A small image classifier, trained from scratch: patch size [6, 6].
Rows from block 5 of a small image classifier, named by matrix and row number. Rows with one number within an expert belong to one neuron, the router's apart. Each number is 500 + 50 x the weight over its row's rms, rounded and kept within 0 to 999. All counts start at 0. Numbers have three digits each.
Before each expert's rows are labels from the 100 images, of 14976, where the router gives the expert most weight on average: "peak at" is the part of the image that holds the peak; "responds to" is what is common among them. Only what is clearly more common there than usual is listed. The data: retinal OCT scans (Kermany 2017). In brackets: how many of the 100.
# router: router (model.blocks.5.mlp.router.weight, 32x192, trained with AdamW), inputs 96-191
# up: expert up (model.blocks.5.mlp.up, 32x96x192), inputs 96-191
# down: expert down (model.blocks.5.mlp.down, 32x192x96, transposed), outputs 96-191

# expert 13
peak at: centre (61)
responds to: finding: normal (86)
router.13:436468488472543521585551454528486595437480517545424506556542522498478378525501396557383476464468439574482450471482388528485375537397498515416469528477430519509356467570495496513485570456436460473499370536440515539463434470536581508510526532448418409515431584529489456468583549536512454516
up.7:508591519452458495590494505459451502434454532382483519487620483499527502422505514523480488437456527553495392530532479504492561544538558464501465426516493447519494500484514521592424546416581442508535390451391471515486582497536529455557444522531562508491545466430416501513543504562520512465
down.7:451572479538504467543503415517496484448531502516443506474514455488543491459516473528455425547545363493547532532502454506502461468540391527537508550442531490528426541607455635420527476538514482579521432428453468560579474334572484488536492495515474499543537460598512464540462586511510474597
up.8:584491494479479470523558557522517467591447396540482513485511577552558516529475524534531477622552513500521498529508521494504525527544527510505587516540477572526487516464545467552478441471551492522544474433506475534596497384430545563491553428594513552509564480486406487475499498523546503486
down.8:507484517471395537489500428503488579514406534450447454458529404543523508479473514492497542476601450495553519479529484580556425511446419421507490421532499482438539520561446437469461479506423532483466511489442445474482503476546495561531479478442509542553411511495506460558536523514510429422
up.9:582468514496540539456475470457568514447512576503470460353537561467445500443446527519514487468510490529466499407525571425498461525468467516589488413443458399524555564455456510454507494517525479594532513454416391524575495571465532548594465491454453467484509531501560468598570528453462602492
down.9:508546551462512464571463544482457445459471528559615665546492369525601473469563468557456517436507493530590496582513482478571555524506487466424520624541513537492582518538490499441535488600581544479496600472566523537512526538559534559512480458524427536511520414497524516493503536412503418455

# expert 11
peak at: top centre (34); top right (25)
responds to: finding: diabetic macular edema (34)
router.11:489469537474385472507530504519431462535568431473549446503478510397436456556480493457548524409493484380485436544523534546501467548401494479518532401519495485479554460573521497570545483541471521530554483510513557457529419475484553443538487480503439409396488524463545415537447606532468462564
up.0:562530578483527438454505492538426426566502453494547521518490558467445446550487480403501457463495527552557371552488454492545573487429525440492530507521494456538543447474585543385526463590577467505519497499429578388500542397588546564476488470635499499509462554534550458466544510494543594478
down.0:552504426508513550534520499515494583508445494530460532477557538536520483515567451527528561481589544502432627527543512472465477450468584500489484640510471514415512568518419575508511547473487530446508533478472385480380502497473458548448568435520470476505526491521542545476452527451455534442
up.1:486461450462513491455539454527511510379498448467468446527470508545426465474459521553507480527389496534491518501545552376495597490481432446498498512556497488482502515398617566571465486509580553572481555522482555532548424406476554554502376519499578557490472537447410415531526450489525459550
down.1:489531469554480507513422478423460425581475471547544579554551448435528490587532496490502482533530506450438440416464512536524458503492549535459522414563426527576501530491525522483460500555406532605548519390567553449515460496466483588464557472474479520602505526473532463530467470481556481489
up.2:471432489539479529470412543452421540471602414623415451535517482466563510445421487554414508494526535447471392459463469496451441462502524549452514343452551522458507573520441431506516576400471432544560577471453562589531445447430495483543483561435536584391434505609533496550499520450558570435
down.2:419551487474469573479556541442571444479537563406409497494412589592502467452486540468547472513410444613499538598539416533514568496485537454543570529489538645474499475528506571564542532480533535463579470444455407471528570571511542478459518443584530499414489482546383469539445496424559478489

# expert 7
peak at: centre (33)
responds to: finding: diabetic macular edema (35)
router.7:542602564496540533488491484555479516595502479516482471506610485487517454546496476501491636477417446373459544561499470491425519539418485513530580542488512496572452595519486488520503509533451502490456429573432585526513533462514482424578498450446495466534558520525429531567516452435509485364
up.15:531508518602500462580503509495551518547407602448419491557488498577524484442592435575492516418494428515533517546527599483528489499419462482449583538540496513516465496371536447483490439531478399532498581435454481636526514499514501471552559458454537484484484458433528436557539494569478530526
down.15:511531528491533473454504456472432550488416501551447534523486478597515537602474442648439597510447510442433485607496528503535463506598460494542545450353511500543503554494461537512555528487449524461452481505475546538516515409500491514556482495464500411464537507506491566532380424480562476488
up.16:436469426592550493532538465491422518483521506551496506405527474604513430480384482597494567461578532504445563458478543464481436423445513526426469445457589472496506511609480448559529519575537511411508482545501598475629510520531461567482462465459498511601478515576471437543555499496370578475
down.16:531543500519452521474453534458543484516464556549480529549489566517575516447477490441515510599487470584575547451527542468503521531560409563583506565568440516530584457454576509453525491505473479478529481518558480476513450402594562487492534427521535516537519461452459483501503497611512484551
up.17:437403470514447549478489481579557502490381513530554574505507470435514508490463590502501525576396477576372544505463517475527510443509592547547541475454534634538517527485509512464472504490506431478606490521533433446588488444438453496399534442590515468451515512554454505452440513431496491497
down.17:441537423493594489631478567453516448385555518541528499511480488491516429504510487510548394548479577538562452534544511502429465457559525478542574489585429463527437443481423501518511503511564544600543491459579489542485536517551470501509533541512516448487521566453487526552531551508554434508

# expert 12
peak at: middle left (36); middle right (28)
responds to: finding: normal (86)
router.12:499454482481498563451480527508513521433560414485530458471585558532456420592349441482543527510473512447475534525502444448542484450478521469510585540491543451492538477515318380529510416503453555484449448514523509504543431497480484488455566489467534521454517556590420613562431371606530533517
up.7:570443504517407491565420502410481424430417478455547389589498518522497542484464452517451459523525431426507507537517507502496526524462500506480526491569525505509483584386543468512523507408449508530442562417626476563486479548473558519620550435586510524491553440600519583523501444431396495548
down.7:517437518464446572534475593548457558575500479476612475529487520517455538509482440517456551483468627459533606396486410547491533550447475422515501411490555457525488380535426482576450508538530490475541489474571493471516478480561558415447508451536517459530531488409507515404524518500483536642
up.8:509510416524559455605487445533426548631489571424500553452501503439490481507552473409584514514468520451538584506507528498406528499536545520520628524526496465573466460420449503518583443601523502487478537486447491468502541487572520468465528546484581449537480539443517582409559572530460493555
down.8:555440495481537517573544454432555487432506462431525460467554440499520514404433621507499490457552458483514486441587473470527382495458512474454439505463463485450575585469420545551443475525482542409534445510404433451488571449443459541533470459525538497492538428513410518542463476554502473476
up.9:437460514418579452573524518497578433459483515415510502426503450520582516494356548396457513490542486442509475490482539491496526537466454505410450474542466406477560522396545442579495459487434433522534571420531493530472526511433433565477532464513561543505425448560545517553467527489485478465
down.9:588510550535442508473458467470436509505527421474386594496465527399555562558581448436536536481443448468530579582456477498500531461531479437565529503499523525493530450453525510466532501522467562470495405537507521505540448519527519420357492484500587487460579526498468475550441504555571416451

# expert 19
peak at: bottom left (29); bottom centre (29)
responds to: finding: normal (88)
router.19:501520490485481535500515568546445511482521565559509386469473454484456483524443439442510479505449510583504583476451525509370570657545485492517490492506414444486509455510477487503533564578540455508545540451507516615494412400376426485539589498526475458537443458515435462531407484494400497467
up.7:599493552539498552618465510525518399412531501525432453501571435569531505467457548471528446533454441554523556534519504494458433486550494456454441523463423530514530431488577587499523493538478495438482491426492618583528503466475499522530502485475421458549456528446475488534484556523445525508
down.7:497555441486535483515391542512382507537528440579554536489443492544559528493521499556475486591437513534417399496378524493527521544495598540429382401530476452463512530553475416475422443382434475604473480573473506401575550508520533530552483480474416491554526503455501503459556515585463477532
up.8:592399510485546509535505473500457494468506576468483499446588456584527414500539481483536460492564549434544459503509576453477472451527551539482545477568469501558489433453597572436504582414526604543554427438525452477398503503548507503512502470504504489396554577535510540550509486485473589464
down.8:487658446434612528516394479488584437552498553644564500439470512478536530511469566536465566484474538595505462490540544483542435455455544481492567480434455494513576420502483460504535462538448481513575562501514597542499474405579540450429421531458525504488493517532567476427530552516428477537
up.9:480508519491582462524511443585565539485602406420539453486569478600429509485464577495445478435456461493431518578493515448660619580484461523489558493516474504497508483512491516509474457530448531484561477468527456483533567494530573532480540588598575557467543498437490493532488403479556471622
down.9:464477483460527599546434515478469472428506474454571459469547480452508423524544472455520578528496521467448583569506452462444503492464548460457411487477450525534558431455539455434514480484529516537540482525485479639490559545547525412531443516580567559577551579521418462423469532500429516580

# expert 10
peak at: top left (35)
responds to: finding: diabetic macular edema (81)
router.10:538449460518493478549530459460471455510425464522531550567469552528499472464589479541480521558508480444596533556440603530532528513488491505529439514432466509518546489503444524538494530451427478460479546553532439540383572565486508592503540441535531483432565462439613489513496520457435498519
up.0:520464535528504566572517527543562434495567469498454431444517478467388521517505544460500538435585548381505599566585435589499571426591527509436494475544567516433546550478479523598603469478503484428523510506479455528508475563478502479494410443577528560565504472575519445458497570508502503460
down.0:506617464520418507460514414529495517617442539501522549461650556515511575516495501498519508476411533593487547556444488460515545528503591514483528485552475470489496471501553550484453474536532579446449590460514510505462523515529548524595455436541506418525560521452486508560524503496570423529
up.1:569551477566565544464479465494512495630492485502427473477469489424497489478529401526583482514468511551539488475479560484489527448425485488499559464437591521532638486546521412461523464528428418507474553428469586443517536479472490387473488463478425506578527537426519453561482458458540503468
down.1:398518493509578536521426434563481489402614508462620539390534482541593521546421515469493473546451392515500545537480421472458474579608455502455548485465490487575537492529500482551464498514549415429534431491457493519492585471490507603510562532521527511540500523512428519413457533507445482460
up.2:482475422496641541613508440543523464540596543504411528514651554471510475507527553533506583399473451445545560566487458499562435570485510523467495476407549552481556377544553447463488477531532425473559451558471427522496591555617502515539505429461571537554533508456432504529467511564495501465
down.2:448545492403524497549386478556511545493444441423548517511452458418412473535529595477518525611368491435511517564616490481504488539502551413444568567510545446430479409530488492588413441505519473452456489473470573572498453482480466461549491481521518470600523459457503535436501576528539503422

# expert 16
peak at: middle right (34)
responds to: finding: diabetic macular edema (31)
router.16:480470485486544517418487485458469509481549541479410400501484571423509516455411490417545464539399478524403389531529474515524491484494568514470551533568577491528555502520511511479568444520428576516435414537596519531527522551478550531559435386563553502495607635509508553479490391439515427500
up.0:456538486500555445550545576545512604556588513478520488560551613542564490488479501503488553477463530468530539419412517465565465475575474514437440535579464438468587472461408496495489501548505526496511543546494497522517532481469521428434494535495551521592396512478509483440564476488471536561
down.0:540549578518575456418537513548513500511587538529545529559496557440532502517554499553532568497461479499460490515593554407523431475508652343457573397581555524484454495543471527480475460558470553472413481498459482459565453507555498549500456404470554567519512529499432548475548452557479607517
up.1:504499444478555457497503518495477504455429467468488511520483425482537601510539532445388531481485499496482459476583502470486502402515463512525474366538488492474565552546494556447432516462578436477426468427470499483580452513485497403598436539468587520502516424482544562537562492530540538516
down.1:439500411523466470494536425492572491586494459491422404474532482565494420500523661539463535592462624541508467524455467487573495537427578509489430501502521523573509492457492600486545508511491387498425460527539511509395528515475452567438465536497505491527578484444525463558503572560541451503
up.2:478420508557455545459479525480557557393529466513543489486385536486567574544536580431402456510470516491445509432492532442537507469482557561519425516403536579555530464403494499550527517511486474515497609563483415424550523516469559556574512530421440506520524510400541546493529541506473502523
down.2:536468519519533443474521497524442478504480444536553533497442526562531425482475451550540447548446438559488550610473503475592562538501417546418557390483563499522503502434476410504483437467473457479579472510474494514494534554573491561450538551551540626502497481515462537484535477577575385541

# expert 3
peak at: centre (40)
responds to: finding: choroidal neovascularization (59)
router.3:474533473432429511564397457501573480489496432542517509543517540521567464574473529493492421474489553572554592528448554533538452542618507435544561449451531447473470442553491469438530436561585569527549549573553574577536498493510490539528455596479492535565483458430501476570453492450529455539
up.15:434509518441411507305488477474491501502546591439521512476516552435475434466432511510497455540595627533468446516457487561561475494562535492599533478513643514529473462493618574502506494477494465475576526517529513393478396455419515555473525538510500549464498495511471532508530442586551535490
down.15:422469512504483453450512521492499555551480499471512540421470551418499544547584536473510533479592581551501490577494569479602495478579529498510527554456474543416514513502562554523464526462520597516516472541364444387459571501456475517515469523464494460537440454529442468482501542416499550477
up.16:508496445587487599478549499577433476615358421458588461476521528428491472524516524549405529534457450416528538516494384411414466442632470551487418568545524529520506551465477543566481477491572467482401509581464450551531537494538531561512507529512543470519556445471468513491505493488523495535
down.16:434485463512519515496460536509442441482493465431549517501528468451447468566477490497579594618367490465518476495537459577540537480518552504488544579561533535560465578488477460457511424569445499544424383557496470466492551459504563491439538452533528502455548517536570375500451545589465522479
up.17:392586452568523529571470555505472450504502402477556502555455576540451557462561517488468565566517454464525500478487497563476483459580441439544500473401499518471535487561464465408444501533505605504510418460559517561432569499464494466475440505496558534488577472554594470455485515410485493434
down.17:460525394400457524550535504488475401536477571396543504561543496462487467516483467574535464517506501504564464482386560514514520511522439572411518623548440574603491502578435574496496543453533399460508524547486458522525509550456502479482596507487453472449500539509521537516487481447548514511

# expert 31
peak at: centre (41)
responds to: finding: choroidal neovascularization (90)
router.31:525478505481524466525522507520543521558423517584584429502440552476567553485511524548599490553452500504517369520489504523499507548441480478460483529547522482418419503453605505471509373388524351602527489549475519562376466533493443542471451400542483534500446520540455460565475560544522509488
up.0:436494551569498484611460431522453465469413480552445457497425457532447416508510530550591555495491510500504517441543545495473462469564414521489530539519565530545526442443552510438543485500592542533467462528527494506460484460457448435451622414476543577570389425425499494448514502553548503586
down.0:492516594457389575504399542494535525520485430484561468571554563527543586459500572514439543462475511461436485475535447534488488489368521519558507482615518405561406525527574458481555537513454491470500539484447519589521431443557553460496453560541506481563578558509536535450536504513494545524
up.1:474456402448560447436496553445536523505460471434495516490612470386578610507444478482498429624517379449475496503543549511542390502479574575525548447490600553505559496458549477578478555502391521476539489417543510422542474460462505524450420536490506535570458537535577485585479511562513445483
down.1:534411421482485484436611416472418574429484501517510498493428527491403521559471474527500473557508486444534546566555558572546472448570463482475494460480513504494508451545475526567492466492522484485433460554389389413475387538588587485445500492544491502473539381547460558501452524459496494503
up.2:525460462552513468499482491584541474486487529484485419560523472531564550593521520585494602459481627579428525514486521473557458542515431576509446395432479516573474604483466454474559473597460448465492484516532503473459516493518468533533445471433524445440402505528547468556472523568402482499
down.2:532486517489554582475445471586477434471510474425549621507481505469549534516495555521625496452451516594564553511522566538594526549481506455529481596462486533520467493521507420501499609510572522436501484432567520561556488485518452516455526490515561503520495560364482474421471538545427468487

# expert 5
peak at: middle left (40)
responds to: finding: diabetic macular edema (60)
router.5:551462545505474498487438513494480543475526467499567569404610436480485463420426497470557539482541560481508496491549565412481550556477579499534519526454575457429525401572467428513467614462509508455502441480468518418493475511529520591447463456489521424514514515478545501519529559509506416378
up.0:545502550487463540590449452538531466455413508541480507546512473504525452449563535489512537610531528598485564507466566517601408584553449457469428444532557510487478505489567519508446430570456560561546414526445544406523530470510473406384408381537554483489512487442521566496466584472433462438
down.0:477470514498541504483427513383552570614495468540500550595490491462488510491593510452475496435539567552483591486510499430516530524402444485470567475454462508474567519477474418516401470521490376572607540458444474584543486443499516593497517595451488480523449420447556492502402578473499500467
up.1:480494536439592362574553425452484475498502476513487491565538506440573504496521528566446464445460476510466530522381586474490468508445438485471605492456514543581514467497502499499494500450582489574576467462503439482495568448484536560459447458442489429568538465414393525462466434561547542482
down.1:543428466471435525486450555536533421538440533452536449474520545465524405522498407435528549582500482488546462465623493512451511488500495509441536531535468515514458504482441476489418430493441476473491385539449589469533598455475478529502480409481583420489586542505555474569402448477530471488
up.2:500455429570509517447534468537502560504398472574437480553380507464476513536457421524512492440445589413549514468499458490500522391554455476509484525490540532500388460417501583431504481434517511506572493625461582426518514561484434562465437515600423514542499508475532475473405464514569442549
down.2:540486614436490457477477486526482534504495466470455520534452499446476539494465501432422445492463523486524477498491428437436408463490587435491564562470559423541497500470428430485568490503546489432550558535547452553415508544430548517516560486498424532466481418542433471493448493519476424436

# expert 28
peak at: middle left (38)
responds to: finding: diabetic macular edema (83)
router.28:462516586532568551402483561593551485497517548576503533471523503458492496429504545483515530483529520386477565526533576458506539557563533513550552466524501479603476531476502481478471581519445443449494528530528427474553556447555512496574469564451450573506567428510451421517453522571559557487
up.0:495550512582514408518434519517551464449423456458534432467461565449465602480440539484492494536526510473550427518514514518557627393534475487344475468550462440470583494460506469426484523365463487474447493434547505486522486564535549450529498564548385505548467436476498477512490446418566460469
down.0:548358554478488426513459512493534533452455475510533487513408495471529586495404544371579406533494471495497523516500572530489453444547567482514459574475526395494525558519467540531500401524508472476555522570453486502485563483408505538492438445436465518526513499520571498491552510580537524442
up.1:482491462550475441550456465475440496459516459459464516620464481421446454498434432478452488461457570467501484558485448428555444512558496504521541520374521485508531466515496579357471522386490518455528418432466407474434482485576501442446480667504495505443539478487526562479552548446476514491
down.1:538600537405495518484433479464505487435477505592440414439511522531548498508578566545411565537471435547443472538481538516516519487569529432529448515471534403554387525463508481527450483517438458461540545531487518572439475466520521540594509512557454486465522414590594434563534460414532484494
up.2:602500511458436449498413483486447528562568577459471518503504480490496503515562510493428475540575503522538497514530602511482445543489554476521503369529512527429503399455482470533534495339565436509528548536567574472482593537538526514434488501547482484537474483430475537500468578448475561483
down.2:467372524452457527530513442326509448507532471418524508447494466525436529442557468455523465514500486556497487487506474519389531433565599482488482608529389484539461422545487539482529571422431481522642516540512516500491462497532521536496486601544427422492510533469440542519576509463568507492

# expert 30
peak at: middle right (31)
responds to: finding: diabetic macular edema (41)
router.30:426487556558557504412463603390479534387542540544480499448558507484521446583429604515410458452487438498507485473423455494511475467453552506415521563492540483597528412620486523567510434577448385509574493514559480570421439579520507479531487476509531504423608485445530464436437479460453517586
up.7:455421499416464557587459495503446515443505568484507481464596449575515562426462536359422456624512459371499512427428467501478581467562529532532444504533432436523520337465526499489516403460485454507505559385541491512517516526499514444480394463570527450518515473454534545512503485491530500520
down.7:550506523500374525507560628472452452461548477487671490427484409457453515513480481483541396515399458522440487482535546484417567526529546520558531578466447581536540526459535546561417483552500549511464499464443517544565468502461494441602571490555501467513532481541505534520473443417544544505
up.8:542544496469527537535406462453470519506453568483420529538473516487492442456543495604518578499459532519510565457478464522546556479613446478436586523488433453424480480444429431466513675477495471560510435477512559589434550553676521548543553492508514589489514444498430446514452461442494566430
down.8:514543477477524519525484538503560439536568422637439464526394481537403564590498491493599585427518527508489523549440428521520457541441448425616520425404454450503511494616504448435532407469440481545451461537483484491499429493523540503419560535558489483588535478501569513498472489553440461462
up.9:505487386530460447506495535480476476558439543511541387474485565488446500406545594544593533466461462459451419387573512527500512457464497510530495534430537556486604433547684571540487537415588426488472452467517454507511491531477501489520438512533507545447497496484518492531489540485527461514
down.9:458432557574566502520495507595540579437441449395624523510478488499627525527505452428498500433480569614513504510436462504569520460578501510583534489489470477502469451404485460429553574494524611494431463429470502526590527471421502423436474474425436478526469502488483638494528464575463495566

# expert 27
peak at: centre (37)
responds to: finding: choroidal neovascularization (96)
router.27:466516481442481575457475502438509492618562569391566509530395472462555429475495486561484474560525390527505479506543483482477555466549547499540514465445542453514489401533541474574509516447617506536523444500468613517553469525437457415572492560492507509507526583475574497481567464452494522523
up.8:495500549483556563435534480456516580562568434534504512482453522443497546515439591496511537483525485453430602479589472454511477598515539512523647530532542472456511434506612565476472477465523565505491534496382503478435512525440497564573476518593482489566530479527537433510482464486563507433
down.8:486463543486477500527529554555534512477410523383534516484561417505517544446510471482377436453552475492524419504500536514505534544492566487483406400485438433498516531544478562613568522512418506583423485507463514438504503459469485527452440646450461473466498530462491543503515439544479559538
up.9:525630504487531478515569561517545464544530521492586544438540503527610463509504503551505477535589497574524578478396470544553536426592498471525590517466472554544487506404495507476528501550546534474581516543562438527468466525596580473451590518633493577637550449505489503514485514611464528505
down.9:455473538538484515485499488500460485431525451458475484592524526485429408455537527515501502486464445514509471451471599393519453488503508552562447524516547426524412460395522518546425575526480422491471513500484594503523465535539451588591382465392586459393567539553509479439525551440530450483
up.10:569529516474458530492526595472483506526442458522496510541387509546538500520466530425504475566516428541536519549475535501672513497403454534521456513506508408507429582471476435511547511502534459531514623609540493484427507440503482559433502555493430470525512478423467494521450494535559454567
down.10:491509470505593540511503468553499479502425454447510560440559436532423496437490483603583574425511552555530520541433505536412531569544443508525589474577527492521503372574480551534538485499446525499457506452502585534456486574511510440565517502503481467510535495547517503399548464462458531413

# expert 18
peak at: centre (42); middle right (32)
responds to: finding: normal (99)
router.18:491557563531513478457465417508588407435573458527521475539509484554597411351528533396475460503464441467454483600525487454489502479495604445406500481521548487421528472601450494436537510473483482531545565550502569512531515498485524467527425475435531564483479566573510481526495609488474581512
up.7:491450455480444518362485592473546525560565421505530485447554629492520520529537582478474438530562398577492444509539551566510505529590525519513483583531477528484494388458477515391413409393367498508486522424535536473469478563465479446552482551479451462427465503522443456481537468577533537474
down.7:520454422392409512562533505573447436492591600528526489541467451488448505438499433509574472476566450496546450487526500503483522532598501579585436552475384504485517554582434514506578427496492555447457503643534584489598474576536472516443444413415508504523523491497477532564471466470498509437
up.8:457454474458430546614475436473605431469541523509470501479452496625537525508574591483523556570540541522515478595547488560565532476498551460506488487514500497436478434562561504507486383463526602509534541527505435412395496532496482529533515504548545519565435568577509484491562588474519508424
down.8:529548357519394477498579445538501488510485594530513521492459526489458518609514507393518516465515536464482492613520554636416502564459459438509547521441528523409495430572495495473469425439521486558472496549472447491475461425440453431532479501493481572445506511481511468538479552424528471415
up.9:598580562580529538472615525501467504567504480493513562545509472471556450452574481501436503474449474460501442485556572458464531544494528545574491425411543466483501477528443486469580515538520466440495519445456505620556519436551470517440485550449503492469454495443618568495478545591510440475
down.9:454653535501520500500587520500503597500501517472535461460436494493464544559413437569522496490500538446536484478562544477498344528520458500549489544464442465461428571527601539504505523468499593537448585502513510498553488512435467538588459570514543455479506433406378550497558544486572472555

# expert 2
peak at: top centre (66)
responds to: finding: drusen (66)
router.2:497463541465517570527529508576560540474501456490552474464544585521452540561429484540534571403507406483465565389492553532545444658495489408524458427523514505506467550559435549468578525546506484418559531524490479520444487524524445601552550482368448489495536595513496522472511543534471468421
up.0:466525544497519526513480581474471499442554478420413449530476454520482529514489463527548450435595552567536511483433528520605487522412448571604592436431535518594437561460576482547516507451552506481490500524521536502417599477524541529674521431491549509504554511461520501490530518541491535426
down.0:525464510515474460510470480457476478446445439459560532480559530462541467534460514526486422487461455506490456562517551493540566536486494631569541562658465546529521485538500504449501479535578536533595546504476473384477519567531585525508509524503476487548542450448443503535481503452526443534
up.1:425519475472528542528532525489581423530495539382466468440408471495520511463575453456483468610579451650570618480536479525534529573500540514610560633464477541503530441496429443431462419466527530488519454570518423497566537549474485492501538495606549541490569546481512527563450440509521557562
down.1:461574500520480461475524500498577497556464480560455569479524451508443573471475500549550459522515487567538517600472468540496493509489414438500455475602483513485443422533537593437568472451473549471449479514617417487556497511596519565581503472548434514501578446496545544511491604410544491426
up.2:558405398429526565411536441439485504406535469451489503492466478474546577489546488557598535467533439560499612456562524477463440536540550542553573539474508551498565534439505474537493468560555502542462495458469465499488546498538518454542575479551549479460533497561536427593559449517465564517
down.2:447442551621519399551473513536414537480441362508562382539429471481453515465419472422477538458531461448546558586495515504582595484487548452498482464620507420502486464520446435511558488530503543493597469485595510507480549611492547449539497462557466456508453538462548483500512454529547505528